Rows from block 0 of the decoder, named by matrix and row number. Rows with one number belong to one attention dimension. Each number is 128 + 32 x the weight over its row's rms, rounded and kept within 0 to 255. All counts start at 0. Numbers have three digits each. After the name is the row's rms in percent of the matrix's.
# v: attention query, key and value (stacked) (decoder.0.attn.qkv.weight, 720x256, the v third), inputs 192-255
# proj: attention output (decoder.0.attn.proj.weight, 256x240, transposed), outputs 192-255
v.136 086:110103144099130108187115160110042088137138115081143149147121163151109126143099132087098202069114096109152109141124107128112134149126098134126146201142137103149079027135080125148156109124145094
proj.136 070:134085174155090070133151196109125121151138178115150169168155099098084123112101112104098120113056164154150126125164156076131105139144112093145147148145159103064135122168160082111165075136110090
v.137 086:111156138124134127127195116149156144149092108163098096098158140115143144115173153172170098114119147128054119165092086141165176142123153115129114108146113170132126103148097109131101134090104146
proj.137 083:100156160132121159115117121131139150144041110147118095118107156167181146107140151130149131144133129121069115093132100111120170100124129129149129110107094132147164129149100152143068196112028123
v.138 085:111130171112132108139130077132160112079109122128140154099130087198147097090078068147166093099182115145114148108110131133114111161123131127118117100142201126068109163094128137127096100118093102
proj.138 076:096171082108093172136096078175141178152133084164130137099113118249163124149107088111142112137167134126159151127104120142131181150111183184156140137175157126166120173133163106148184165152130166
v.139 087:098131160159185097186118153096133136156149145200112125123189138158080092216144103120084092170112119211136129119120234157164107118131079152112107191053105126091116146163125103164116069164137136
proj.139 073:181102133115101106114116156085127139184148086163067099111133098079107127208100186079135142131119153129145111095153178166138062169121060055136097169125126122061116140104134130126156129149142118
v.140 091:137126069116164095095146124138088120170113119131150162132113138074121124079104138151075126155133113168202176135128117121150149166128129126112143113066105133133122085136152105144116074095099136
proj.140 077:140128136134118132144136138155144151095145141120141099174096187127141169155157127144101135124082091165139155104086165087146146164109147073127062131085080098080119094131101117118087084129092074
v.141 096:117117107104139122084134158113160151148166115110097199127061132101157081155155108095146155141183179149148123106152181153102080154097092174080135120156136119080101148132173149157139083084121099
proj.141 077:159108117100127169083147089104159166141119113106139188143134128141119104136136085126142138139207153118132116093156119172087115114132161127065118169159162103108156153136131092175151122089053127
v.142 083:137137138091118100132100139160131190145161162153113105089113182166162138078112134158192118175137114093118192187093047148113094143132138096131129147101129130123174163129150109152130143129111059
proj.142 074:107170146110119175099149098136141158141140114195119128121085140173128132092151124147127188126134108132120126159097023121152163068072174122125100093163162123108117159160134088139156115197116135
v.143 080:109120078176119144151095051160190125090084089110131130152116107140162120119136118129125109076107132126131171153136182099154148106157136104111178159117136166125106098206102168123134100141147172
proj.143 066:157091092131179123095105100123163102171136117146127085110116115142126073158142197131148163109156138070154166116105140180163136098137132122105162158123135108106103161136148163094131113135167142
v.144 095:180050133138119124123157138132165129133171169118138100110079158139113154104095158163155134197112138128171145165127112097187110186124123080165071107112157168123090115101147107094137129146195130
proj.144 095:125141096215182135136092108133071103130089101165165098164138155163098111168167140169071148106115106097110099115117179115051148118107084159086154150130134078110121171151093188127134120130044112
v.145 084:130154123194166104148138117082098109146137145151129128118162200081179132155093078081137110102119123148178103126140130102105162159154168156196090107137110166134139130140142125135099097125133119
proj.145 094:126118097151108156132159166136162135169111152097147088184107221097100116101143148094188143162152150099121159083137132093143128144112117167126155116102119091117122091135119137156117159129083146
v.146 089:122127128118124125115153101161143098161192071046158151105090087140125146147171127178108150153125093113124149125115135133147118094116153081081179121127124197125168133172112113123177067096137116
proj.146 088:118154103132118123167095100163112135125088232143130102157119137185116118162119096081089093131146159230125112126096173154100118146150100129193130124159126064132125131120086147097077130095169141
v.147 095:095138138161156156082111181120094100121143111114104119071131101087131173109177159068123154146097126108115178081136179130139119166131131108180095111118099157131066100115113159167119115118143152
proj.147 101:128167153080073120161128091081099131095182157096140116199142157202106120124101118193135096156159116188080104179128114096151096128157122166091127147152136119117145143154082118165208143096103119
v.148 090:122132178073140103159162144077083087137131156111173131107181143123108133139123101157126095070087119133104159083110126103103124046105202128098118144107097164149077120058130089092079172133085108
proj.148 095:147115091136146122089068143135169149148069123141125170152100113144104111059110152100168150134090117070146174110134084176154171122116153123110165093124120117107136148115098104126134113102110103
v.149 095:092089120134127135111138176092099173106130164117126148072121131102163086136167105188135065130157146093067095185150096093146133121156188109067087092184077146110118089123151155128121128112140140
proj.149 095:144139183137100132112128139147181082161119137129131140154137146146129185121095188136094131114090080130102131105070123158156134096152110110136168138114129150100183189101050150125056140138105175
v.150 083:095117140083141168096155097172165102165051109148119134158117094114142093180128084128156124154147064086100120097180149124177119075204197095094093175130141138109128165151166146182103116195183138
proj.150 091:112098138215110106191107150144113169126161131091160116131139164114126158151182173136111096116131184187053117078081128056140162126127092172121100117089084094112084135191094136128131135118113113
v.151 084:151173099149118115124129083107221038106171117163171164039127093108104150109104195103084161128173185108152181155143132179161121134174118122119174125182123125106127103078149191106139109104148127
proj.151 090:134101161073131149172098108147076159154078096168103114162122080163157207118133072170157100098172073134158049075102127121146140132139116076120101163096152151176159136139167146156134124120134088
v.152 080:066080126120133163135121131150105076160129215134115095095132163109095164079095175141150119171110128131163115169145133144162118113192085149152090123111103130102141153184110142085129146126117158
proj.152 097:147126116091083124087076126120206124121122069063142130109109130144156091160155070134145083116152140125108158072107108166104102124079142127139116164067165149131139144146183146164119118122063088
v.153 092:146166191107157186109115144154118087150084100078137098095172146155146126180157093137118082131178127112131165106111113166121170146102119137099150101102142156165197140172111080078142117136114096
proj.153 092:123128006135125137111135134094104156144154141124135157171128117134135114108106152092150113146152167146186131133193166117097055167160117118178085149131066089079141086099162144173143151130146115
v.154 080:101121115148158144160118068098086131143075103179144160127160112155156091114089131161143111099055134125062090154124177028154122130121077161181076089124160145131113128120107157146213120117127081
proj.154 083:171114105135111172114151129119204160137109175094190172083076162127134082146109130162108100137185100085167136109124050208137104112106126161093136100136139106183086145154122087114144140153100204
v.155 100:083090160160120117136204150160129155074142121116092137128111064132131129105164141157136110180125138114118164124089096105141131173155138148072133134143156182143141097147155159083102159110170164
proj.155 106:145172159110087138115095048118132095098149111158097141152152113147104174110087126178086131070113089197091122212117197141111099123116124118173141143178093165093155173148138119158127133129098142
v.156 089:112088125112110105133128151188103153120101141123068097098124107179119095080082105105115090116134057125134108171107111128106084079066139141130137163112087107140141121199116112081152124171106152
proj.156 092:134080114148121107083133099110144158185098115089181113082106103182143116172152083130103165156097146147143123157111079132111229143206123145116081108114162113090079080110146142086133124148129100
v.157 096:118106113138118156023167126090209186149072129147140149135126180160178114163138062154122132159089101117116143118143139138087079089133089126129136101100058099132112082124164161105122074110145147
proj.157 092:145150165122117110185143185187129096097163167122193099159090100132107155081150166144187142107169156081076114108081138098170148124133182097039122111156134150121175161119084085163181132132096136
v.158 099:094112111163123094149100091169094177145137160136148106167176140125098137123123081144186129118144138138139156120130096091168155205096123093137123109064103132139117182154147110096130111153114084
proj.158 122:157111087155168171090141150109130134139106132110144113136115192149169088122143133106098114165127176155137082094158183151100097107082106152152126096106178063175096104127168149124082139130079140
v.159 082:156092129181147128102127138133079159209078127147200115128089146076195119140090139139118144125096116146138182131138184169137076156135113119139152146147139060174184129164112097129138068121168089
proj.159 094:140080155106121151119116124071124162097100160096099103103144065166007161119151099068127166112110092080152114123137112111090106141121082099123099145134124119153116082160163130116116126159109134
v.160 089:151147133088154113180118169168121094142128075152159099103130153102080118107069201142186173176175132157118163112117157107136147162156080111137114173127147184159145196153124175127181063099152061
proj.160 098:102178129199161147109139039179119111118132137087133142163121120107163172174120061136060123082150094110091119120116143141085094131132135153128126151126131103129154119153101133124100164099092135
v.161 089:222103129121153136108102163150131080150139111103164122130152137096138095102154170128116108115113078144118100091174145165057133181119138120136137175107148147124110104152091170123092110118122152
proj.161 095:105124134154195187114121088114066131118075132145050111137141155115101167155119039154108151108142117078175130122108133124143131082121139172122100164128125119132114145091148086116165119131075049
v.162 083:155117144150152127114081147153136115140099070144194100134076093102142188119173108130136152157189102139152141116140142101179130129228124122164129099136158129154212128187059133115092129126161184
proj.162 090:141087140149105118122109163111085114137163142101091108157138171143144134180077183132133102125127139106105085079068121070138110149064156095082094147113062130083147135156155147152211133151084110
v.163 088:142108148091132146117098084096164052164167143165089091127109198153134083107128109141139105092130115140145176138110105120128128124089133136096098130159089055138178135152159106117169199105114182
proj.163 089:152131162179153141145153164139089129149112156067130093076089071132155120160111157141115122189101143131028147118108144138143130143195100124125120143131160153116086099075113098151082125138122110
v.164 098:157140148125136173109143125161157099120111161075177109125116148129088182128128146160126143154127155187159152123121124118182176174143128084162131106088154203088151153140162106148091135123172094
proj.164 094:134112114099097116145059124100102086134207098161105137135097132155095129150110089193139149118102144155147126146154161146097058163115097138158092165141077128084168136165114152134156105146122085
v.165 083:100092155104148176096164158106068076116160141142131134134114172142164127146133115134160185142083135123084151091107137127157127126129132135110083157103162116188055226163145103111148044072158110
proj.165 087:131119120110120116127078149153079197115148091084145111166154157156222154166115183151097082117156096139142104080155166077125138127087106137149149092096145141094106104120145109115171184150149137
v.166 084:102095110150110130142127090145155129163138051091182099116128151108131173114139164091146145154126103117117116147104128133143104181158072103168150096116119155177107171202107145108132153164107170
proj.166 082:149113154134146078175116125231118057128150141120117124153134155118122146133128055168139073161151121085111122106124096117146143111116186139094092115130118135151080149097119200119154106106114116
v.167 101:145177111145120111119082101125164106126114142136152162153160056144060171100154168144089107091110151157099073126113107170114146124149229157092176126143167141086121099097125079153061147118170141
proj.167 095:137115152112149145117107191122112133158163117178104141145141190101173195132126126183174116164158108123176158119072170079076106145102094096132106065119080140077153162103117169105182110145135100
v.168 087:119166123092218089192106147084145153074119140120164140166122058107141135126110140134119115138153138097133148135127099118150150081143119079118129116151155167092098053110162198153083088090132115
proj.168 085:149120118168093126106142158147129106150118083120139097140119125110085172054178098097167087125114172095103145147101083167198190111151144164108144130061124152161154155162103140080111187150135169
v.169 092:105132145082124180118128128166150121093139196191134156088133102147104148100110170119112156103133129122100156063061145177092112133155089075136095074176089090167153137199146149170112123132166100
proj.169 094:169103139134124103150112163104108166118122099131174087167176158112152179136154062140127069138155132141116096122112135075129134107168161087130113141091077150125105123092135158104190183131101140
v.170 085:145132153112104102165157071086142093155099171105122122105078146127131147097073130144133112124096155121094124168128161105144154163112152108057129122148133097107109150058153186100135185142170094
proj.170 089:139122175159168141102107146115168193085108070150144142158123149107125125136102080145103147105094153107091163092130128101163114152135121168125117135127126155050190125115089066123155089156083184
v.171 078:148112157098182124117117078117150137187096144133136177112162040128098131127117079187104087145125093151101092109105152109102099121121116190083205123075168175164197172107111052137090144144160138
proj.171 087:095194089143106115139132182172131107145180139118135110166103184128083134161161149129172135144143172114152135137176174138173119173132117115129134135123126160096112135134157159119168104159158123
v.172 088:099158138113146119137070058125161165140097157110116130111154133189098149141100130137178111074154140145161170070141110126124136098134137150166144101160096084180112087195136127082128088143088163
proj.172 095:144120068179135134132180167117064133187131072127187081143099206055182068143173104133133187154120188129095090119181147109077162173100096152140099119099162086108085153101179074157095123137120114
v.173 094:103129116107156139105132088136115130145092112135064143162104176095133059217177144137131110079132101163141102109080078138102132126082190135172141100183150163170161083118087073161083108165100123
proj.173 099:119122036164057154111089133127120160119095125163173150152126141093131152091106141085148156119114137107179132091145174138113084155112086077117104200084136131147083106102153091063136130098126098
v.174 087:148109201083159108133106171137078116162097148153137098093135168101161123150104141130142092179175108123061109179115090155095147106142167089106095155115091086162178126153087073083131165133129149
proj.174 086:130075158147131108146146105130146194136132094092098183113126112189100139102105090136144096126080139150177174164128123065120127079188114145135088084087107140139091136089153153106098130145122158
v.175 100:104100110115119143143168079107087080115149138160074158138140168129091132118066129132126140104127074095146124177127152093067122129126053126140082114116066124082100167144098154100145135172108108
proj.175 097:082141126126195193064099172149138185181064132091138111108103115103143063124136127086094170177122153165105107087126091166113145156128118190103115163141177088130123043155169108087160093112150096
v.176 100:137142132086123166093112135147152132151151167189062139120106062119125127113116158134064093069108110165103083159122151124097120067174150141152162121128107099113129093109143148182099136134146096
proj.176 110:116157176125097154171160228141112110117157128135160108159146143124156164118173124150193120121148093087147193134126092099189180133164164116075131125089138184171181095135121090143169120130181172
v.177 087:140109104174122088119077134103105172104124185088099104115167133182102147144148076112185099103133130162063087074162110111165116125138108132144073125154078061097133122178145122135118082062111069
proj.177 087:106193130120171201077152107126122114126114107140192132147176114161177103140081162068159163174094107109161123194089115103106133105140156160100148134085166141177052080077098123114122148126094153
v.178 092:164078145134132054149089157142129113086144152130081079085103151141081141143081132083140087137155133098100151147124003207165192061122084136072107143069150131107099193169144110070189155135093112
proj.178 096:105195126212118176112140072097121135167121141130177144109096146175171082135175141112093196169083133207134149119159219060103117156103151115139140105194102107124105114126152098166042103106161127
v.179 095:143163127132187127106143069069138126126164081132152060138161131094162111112127095156080137053164125161127153169054146082078141158105159126116144159125130143146163134147123084085099195095121088
proj.179 099:165089088117200162155134239099148175163088146123105175130140177110094149079112147074149096130111169133148148105167110153144110116129070156156115084144119105117158135127147164176118085154111161
v.180 085:110180121124102109197106131131133101086131099123126163128171102172152146110101135176138126106083109135088088104081151109122163132099100115180101135054164086139194130128141124117122181110216139
proj.180 084:121156158116097143160148158163144089167109173149177068137090141138074125134161144128168095159100113105089134168172118184145137167131133161088140123156075129114039170132167201173198161160116126
v.181 085:174139103159103172087082148122080102133095107158121156162104220134095166174153149113160121136101103185085150103095115186082129147091095100125126046127162147191135098186085094109125095168143144
proj.181 092:119110132115142131090126082096133135123112145111123093124081077176105072104085058126114098105123070057185041141132102087165107130157130125095132177165102149130111103109156134120170132079109145
v.182 085:132101091125114139136128149094160149113148138088094112150125080074087133126097173114155140141130158131164088165106139107146111065140183111071119134148106145116082100159199116144074160128088117
proj.182 085:132133139109165114169101107172118113088108120160147129099108121194153188128144093096096099134169114139087201121143073194104116139104132083130145089133154162152150153063114115143161119140111138
v.183 086:123143127124126115144135134211093123117069117142104103096116105125136148113133145148182115112093142096110155077185101070140125157143135119108147147147081132094132171122090153112150108115095068
proj.183 088:091123182184165135133142113080084118144134155064165145164131135129129063163146118124115132168114120203129091140099053126157179136087190163099141117138140072157117077111133066139091140170127138
v.184 092:134139155130208050135111143148143057167105137143192096135090121117150115142158127113156154122142169153165171111152108083109139172193106141158146200107140139139075136111146143115187081063157070
proj.184 091:115131177170065125123141105093081181090147116105095128159143169204155124157100114219109137085136106117109111132120174109121176123086136168126102057185137098103128163154094107099132199137119166
v.185 081:115125137133159124115106131105094192175075077100127145158119137176072121159159140131191083133148172107118116139128083086182098109133165107103151090103161178154190103094118104112132091144113067
proj.185 084:148147113125127124139176113174154062112152163150171160150097120129168141108130108146123092136150086145103150153094076142146082152180124086105161054077110156070121119128106173155125150076124186
v.186 093:116087143139116090123166166146115142152070116114173081098085135138135116122082144160166049122077107104202194157129096083183122145140161088099142205124141130171142148165121067063152117091126129
proj.186 089:157101170149138099108072105170149089171175127128114218154140157113085120120120118124166139123145168141093079117130116163086077139123115115129142031088143131078095119116152155119120156122111131
v.187 096:110138125101093146159121176102084090124131149105164086152108165157152185123127084088108097104134070082117126078129129138094123086107108137155103125105048106135146147222082124140132098135149087
proj.187 097:113117119073156139127150110168191130102099132114132157154153052089151082150127138084138105130136161085164139164174083190169173133153144113132203152138155122140091093064166152164095115128125147
v.188 092:080125132131080105153095160122157160105136044135125150170109091117132136189144147142138114138117139104115203140133140085121122081170105135156134118120164112156145092112109078124157163123162170
proj.188 096:156143162097107086124145052151146107109123150182159141116109114184109114107131073164061121074159118133087088151145153131096090117153159140113155140164116131124117186169128150128153169117126153
v.189 083:185110144116122115095114103114122151146181116141116150141145155159094157127122146129054149094120167161164151130113155109157150101087123166148109135134214130182083161145126104138146161148086171
proj.189 090:101152111130132095133177139134155140171121177143145102100098134132145102084189115116158179116044167137116107125199157096087115180095149111115138090144125128111150125112080123098103097123149100
v.190 094:112153114133093095157141161080126118183062137165096102090157067219103038097154065115135088203164132118096113127162123109112109107110066133144103150093081156118104188108139185126115151169099149
proj.190 092:130111152167137189129109115150116152132160151111143150105164125152121147137160131118125172107144096053143189126116083144178150093133167130104145178157173071122121091168153070118156110132135130
v.191 088:086139109139075109111151113173132125144132120132175053119186152129131123164189124095164106142118115207077154147145113105105102070096084107140087133094111186155151114149051084130175128157097093
proj.191 083:167067113204184127200155120161168131158121174093145167115077190165103125145101091154143123134118131120159057110110115108164180138148153174118170085168138103107049147140145173073073084110122141
v.192 119:146121122111131156124148113110122115171131146149089114120126235151171142124146139095103164110107119133121112091137200116106070084109096088133069072128107114116119134115115206161113113167106089
proj.192 128:148149143185110125124148117207170123097173178144113152108088195146119120129081156163125130098135096158105076178143121219137146128094100148119135169186123130121112158162181128146130137122107157
v.193 108:147120137073152179116119145130100102155187149115132197146092102139133116088149138126098097134128117048133080126152171170077133057082170161097158152084139155114156104138075102165115214155109170
proj.193 115:112177123140114118133127105034090120054107097092139094171099106125107070116126088166099118083050093128169105164178162103157113163144141142143132127147105139181097112135175147084142141098175111
v.194 106:087107156162107138095145150096120127135194144094146079134127130087114144049133085133103136184105171149151115145155147142086129122080168101099136156126130107135122178120145105145157179134169171
proj.194 112:115178102142031097112066087092110123098071166140156151207161144158098145131121143093133120130135077162106091090080101085167093123112183151156164161108186135107127098090142105081132106127154087
v.195 107:148105112135093091169082172080115166155112191147137088163110149110194106090108071105142082157124103200164156121125140097160100093088113159141149156104129086163114156096081101128116109161191114
proj.195 120:123114134159123074132133133179102168107156083160111114121147162107145128113098181163173099166130192162124047038098084152127146132062164164132101164113098071096169129146164142145180150149104142
v.196 106:174163116112125163091142117092153097112114139115138171149162065117091133126134157119121137080148152153137145171132115131113126056125147104117158126110109159131146212083120155100090201129125179
proj.196 131:112107157151130126060053082048065082146044075045098135106142104106090068134103105071129134169106063098131079083117147121111160108122093108119134131156105108132149096115071123092153113087154120
v.197 135:161122140095117087153102152120127149197135059152144105195100128078185154140136048057087110092141122151097108157137150153165117148172138127095133101102093128073141168118100103170094078215158102
proj.197 128:106161079167103171136076093119112132115085138130134108108148165130120183149067176168124143142143125147098136145166143072077111128079048123183120082193180113115157169131106128122157176138186164
v.198 106:148082161140191136139117072207119100167064111168135163154157172185048149155156157210142126096132106136122117083099166115141157157126117151168116114121110151094122130193101123149112120166112104
proj.198 115:128143138116181179100100125126088116147043102089126146065116097096123142140070106067103176126066121107163153167161090118114139092119137124102146186146135092134145091089089147106124127139160149
v.199 111:095153136132087121115155129131076139161121110094110091134171046081177123081104187072170137112111139145118127137211121124186158127130114108142181127154144052138105136078137144155077120108109077
proj.199 118:136094124102142143091083123126104138111107088126144089162108150132128160135138092109147123172087130087116144031179119126080173193132102058123066160055073112157141154144080137075134192112097119
v.200 098:147147119092144151128160144098119107098132134090148102067172151094142112146159105100135072161094175104122083173128122143143100109094156130125103157080155063132158116160109119168077163124099151
proj.200 121:137110153161114059164184143164175113115181165137098091150102144153061099154088143174133156177161117146121094121177141197147155139091145144165155118189118098121143177155151111134132179112157092
v.201 100:096172147066189084158080108187162115129113113179147072086115051115139120066139154116122155114162154063088121100144144147141117140154086127117115142140151135127089145099137178151157108141056110
proj.201 099:145099102123179112120080098067105108158062096166112132092123180169082146098123108131193106103130180106145130107088041152173084117160140154157143142123101109108143126139115179056124136088126146
v.202 110:169106086131143172096166158123149054078155116096108113093072136078129130122067191115164165111171103064098114127113149131101173147125063176161119129146157093155122109144186154114149105065139170
proj.202 126:132152112130082160123076068122124132112159150133142171125143141126079152097139124105138155100095098137120186134139162088142093099151107105137156143156158164118139164094061108133126086091100145
v.203 095:166097143111101166136095158106072119156145124169162108156130096115106157073145091133162127120152142137101144067130166108148103138193115150132171092118131122131132112132085135144108132125149128
proj.203 116:133143135151182121196191173145119131124204174149147121153159152177206124149139124198142095161157155131114173152087130112142103193127181113135142087105202105157139117122077124172164088153104112
v.204 110:131143109172132131085094160118166173136115197079149089159152164105111175099138206128157121083200131124140096117116149151153112117049097076133165123105134145107156208167131123108132109182082143
proj.204 128:120131129113069205105136112169091164086064111137166135145124176127201167106144103143137099061094125125125189159156149142106152173136086115096108152105150187161142122101105066106112127133153139
v.205 132:147108131147170149101149136129124129083061170131098152105151159121151098166149109116157129138114159183154119133114101180116116110134107101105058137106180080100191126140118144134165147111199099
proj.205 152:140131137129166123142192193182148119160174211099134161171128201114085129114119164120117138109147109154134110148155102132155130097076127137132159109178140110127133124126170093117069135150154155
v.206 121:114144096098162148131136081099173147151141144182085150089122100151172100097154112104127170153177061073103112101167149132163100131150085133143128129188104029157106106143079196160077099126079167
proj.206 138:155086102115090107113127112131060140130173155191187108173058200148158144131102159108131110068103147130129126120105099197080103106128071091096122150091139141058090158112098165092099137134138148
v.207 136:145143147111166101116143101090101140174118109150150152094146137137115103166146110151142161001146119106084125091159139161087091158136104166142088064199104113124107075145117145147098099136095173
proj.207 153:150120103153135156082189081165153131114156169113174156053149143195170121116117112157117142091145147152108184131102146165149109154169097164136149115148157123122106173126096144117128169088112155
v.208 110:178085150084077132183104107111099168170131151183130152154130120076142192110134125161105145098159109106108076181122148085103146123167116026146103105161082124125096132115065221118116053166159160
proj.208 122:112173099171139137144166103139127173116189086192117126130100176163149113124152104143101088099100121111128162110130123137135086176127078110094138106071189141099131123120095112124138127115079108
v.209 120:115153115123113134065107201096157146152137148081142156158126113119161185095170088114115147056133086111080075118080150086134089126109128113082098122129079147100115073133111183155138077122137094
proj.209 135:149128135140145134103059072046114099151115131085122109071112105172108164177149109130102182106128116149061161172135133099133101129196120192173136132122120094098113119076088156122147108095047130
v.210 110:098104131113161058127132117154086128141092126123182115081146118106153069135136081128133144171105166143104184168101075158145078164100126124151082162127137102177084139095186091130159173139105120
proj.210 117:143095187127108056154107157168205100164100083166106099087174031126106094102114136122210157227170134097114116048157072149193122107132132118133150140143119107117159138098138105163149110137108114
v.211 109:129117166124101120147158174131117141086083106175139130129138096130111062170126060082106086125147128139138101162151118141126114107178201157160153162081103097088163142143095156118112123124175129
proj.211 125:123136085129088054102093109040138076157108097146140125168134125175129140180120120191103112132129094128131113149114150171121112126117130137183139119119127148088149178152153136134122163079142096
v.212 106:078122137179105109146130099163125120120154150097126124162106096135072111142124181163132137125138074045061129101126102078144145137073099157145126108225111093112116097102171110100168095160107133
proj.212 119:143093116156126083175146143236141138086155151093132065118168161098158136097171141118126110117166169129105104104081152151124165154149114103107092110085113115105104109118076156134148151114115130
v.213 088:120155136128134162110146094125120134086176125169153173120146071089126185118160086146088112086136164150159148105178086132067084081103123092158165118170131164099173137134125097134102039124152143
proj.213 103:110129102116185206030141091046064165130101140163109192108117085109148120120079112105126191089133105123161134152150148099071149122106137119096143055140136108167074134146130143079092095129107107
v.214 116:099115165102144136114136103088140102162128139155151128068112069132113089123183107130156145164098145125122134076133141087098107178133093184183135139177160127164164162136111136130082102062156099
proj.214 121:122157089063129179061090115078090138108136135150137112160210080079079126103049161117113105131133157122139121155082057128121107133188107123151171082110087107133122136135132164120106076164145094
v.215 111:144166162089118133143129111145171116152094063148134079189132117145137125105126115072158138081130143142138138123169115081166189146139194131125104153107111100113078141129090115163144092141147057
proj.215 108:114127081106182111146071133126130117167118183150135117120128152129082161142095131079131106122084114124139123183163052166077106119119124102143140198141142144100162165100083142096154152142114124
v.216 110:111129141122147078162075090172115142167086127145124151142076145153130128140078124139086081159117094080133138117129136096134166153105083101111099108106119126158131140198153127100151082164066105
proj.216 115:091201116132145092112133119202138142124184137185101113108141168111124172123115125171167100124147223170121135169114122154134104140145082132148121181107040131110164208147061165181122147175136126
v.217 124:134121129091188156066151153136131169143057133128100154103153167127194102151196109119135112114081141138105081077125129141083090144152142115127131103151125137133157105093129100147074111179159129
proj.217 111:167094086103113126104189107087141094137121151128136153120120120167096118143105123122110162127102122158119099163143111161107104092153124191169159118226150071161070176183161164070128180110125158
v.218 113:121118127150139125135130103089145124150146074135170114109095108122097085069109122179141172102140108104089084150127133107152136126132142126154157127118124136143190138158099120146178106175113163
proj.218 116:107158096092140167084057086096128101126098116105177129149177143106166166129172167096152103129111130130154239129148166092183147143139156129161161150121149197169176130106098175200117127137088129
v.219 115:089109155136081125148189160116150036130165165116105059090140131142130108130116182145187117144137166148177110105164127206128093144144110109137135102159129072166108179147118135109183135085141185
proj.219 149:143096145131094172141097096195075165135143127170196144178073207129134117133203134132135104100087089097140207107103081119157144130105166076074142153080178196117154117116149104127136054161167138
v.220 113:093158126121119116106138144114127156121135089074145144117133155172114117168117126133123107147127133131146162164138139152119132099105132111069163087107125098145122141099123074100104191137138124
proj.220 124:121120141061139090159126104129109141112104122099144133123154055100088165136117134131131108137162098147135156125124116160122184134204150150183143155162166114132104135154138110130106157144133142
v.221 115:121156141104089097181144155110069098071184098138104080080161094123168135165078050076093107133066123095121094182148083143165142068124125184182157183104120141174140124124077124080143158078109183
proj.221 114:117143148149101042167161105115145140093151089143142092122118101123135090159119117157123112108145147150128109094074168112110187119144120127184104087090104112112102118102159115121175114106161095
v.222 125:158129102102146162106155116123109154195082129184170192115101120124192145139114085155156162150122158119144167094114053142148137195135164086152113093170123157133176075154097190153072054132143075
proj.222 124:117149164135185143134174201160157153156139153118098135127152128179112100136060100106138159163123176186105094170195134163136161098112131112111157100154162096092112118188116157122121106147140179
v.223 108:069160111150114129121173145148106111136138178087142132168152174173132158118153160144186137080169116034121114162085095120125129094094125125078083102210140080153169138130101129138104159115155147
proj.223 107:123121124126135125092099093142106155074092068110119138120087121158181115134174095111109123091074060137118129127100120128127150103170109180123115191064129147121093102112146157094187147134119171
v.224 102:151122081153136158104119136100082103114201131085149142124158150136089095100077142150157147144124142150199124144091120144162124123146111079123166130099144126146173172164121092093169172123121192
proj.224 113:151128159168123145185205158143145138144142138129094139190085242109169119085202112150131112122140127129122206110082153056173163204129162131125127073128142161162139090080094120151173091133132116
v.225 109:131137146138122107162152109144127127137072050197060159145144171112175103106136116124115142064195142129104146179107130101137074126123111114149082112125046112101077117135106197143193138200103101
proj.225 132:119158097140091088169115068162147115127133146174131136166060163140156172133145131153154119112135114139146165110136153144066148097137076151135098105145083138119184156108153157131112137113070160
v.226 120:126122117121156124150105146215101134162139082158096170123079093112191131112132123092163110182156104117131124145165102111171134136192152119145095145106126157119091141157143163167176040136195129
proj.226 145:135104102070137046064055116100091079116125117117070134112144101112073164134145152099080124101132124144116157130147095165135133092106094090136108157115089136097113165136089154129129112118140102
v.227 114:140122097137101093165173176116136123071121106119152105084113065126133113058126092165195151140110161118157109156163142071162142095200120097155119112103115156137155080166050139099138020133094153
proj.227 128:131129175150093100145157219168195130175176158136115154159105211138180150126169139147140096167192142120126172120096162090090143191079127092094135065102120145128162083123127123190150085082163093
v.228 109:149150095115138158165109125120072109111131070104122130115140127108154135116061091119088070127128097153154183099101076172151101145160091144138155186017141150137102196178110075115162157173118128
proj.228 114:161121143123092119124182136162118158113114142149143133109191131098120176079071159135123134087083111138136128132150101131141127151122163103135155142161156158131131152133141117151172121166160129
v.229 093:095110129109088095120147159159086154124168159152158130142127139151153159157083086167065119142144048164100106105115094187152153159134177106090184098141119131189139080054116133120134148100123195
proj.229 096:103140095125145111141145143163114122078150132164100136134127109116117106155182149128137108079152154067102113136125158090151175116156135136125143110087144157065138175187136127120160141130102083
v.230 102:089154111107175144079157164113138110152070133163123187142106155142109141148128162168105139168149106172159130064073129082104091158140105079144127124131138176123158110175080189142131101128125139
proj.230 108:115088086130154090081093145103091100147178139113107165113114086124067077108119145127021105109205088158141118189138130173116165129107095180078142108119104079088130159140165129123115110091141143
v.231 111:124090141166142154118132132178098115123093160152164149116150161137177123131130172103149147161126119105159053127117126121156082098168077149128069208139120098127096203175162141138212159133127081
proj.231 123:138179144107089126131154111135163072114081175125141146160091120095073167097112121123147090100074089062152185176138092201112114094132109115093185142153141172102128137103104125114138146148160136
v.232 101:180131099115190158086140146113164135134064096149136161117121134117155109104138129058121110060069077136103156159119155146159136173097131099148131153133110107127184106128149081131057101151146168
proj.232 111:128140096177151147124164162109098135119166187126156121167168128092133123109096115116058139149135146151114054168114127127096146095086106172158181064156221081130094126097128070098047115136155157
v.233 126:155118131145059097171132090081136147156167118107096088108147083098141070106217074119134071097097171113098126073128120130113176137154123177121173148139134078132093087077155064136102135134116134
proj.233 129:116188137081095150183114110111133115119185139140156073164130067126145155128092152117161142166073163091147141054146105089111060147128129090122143110144150156172113120115138141148080133126116068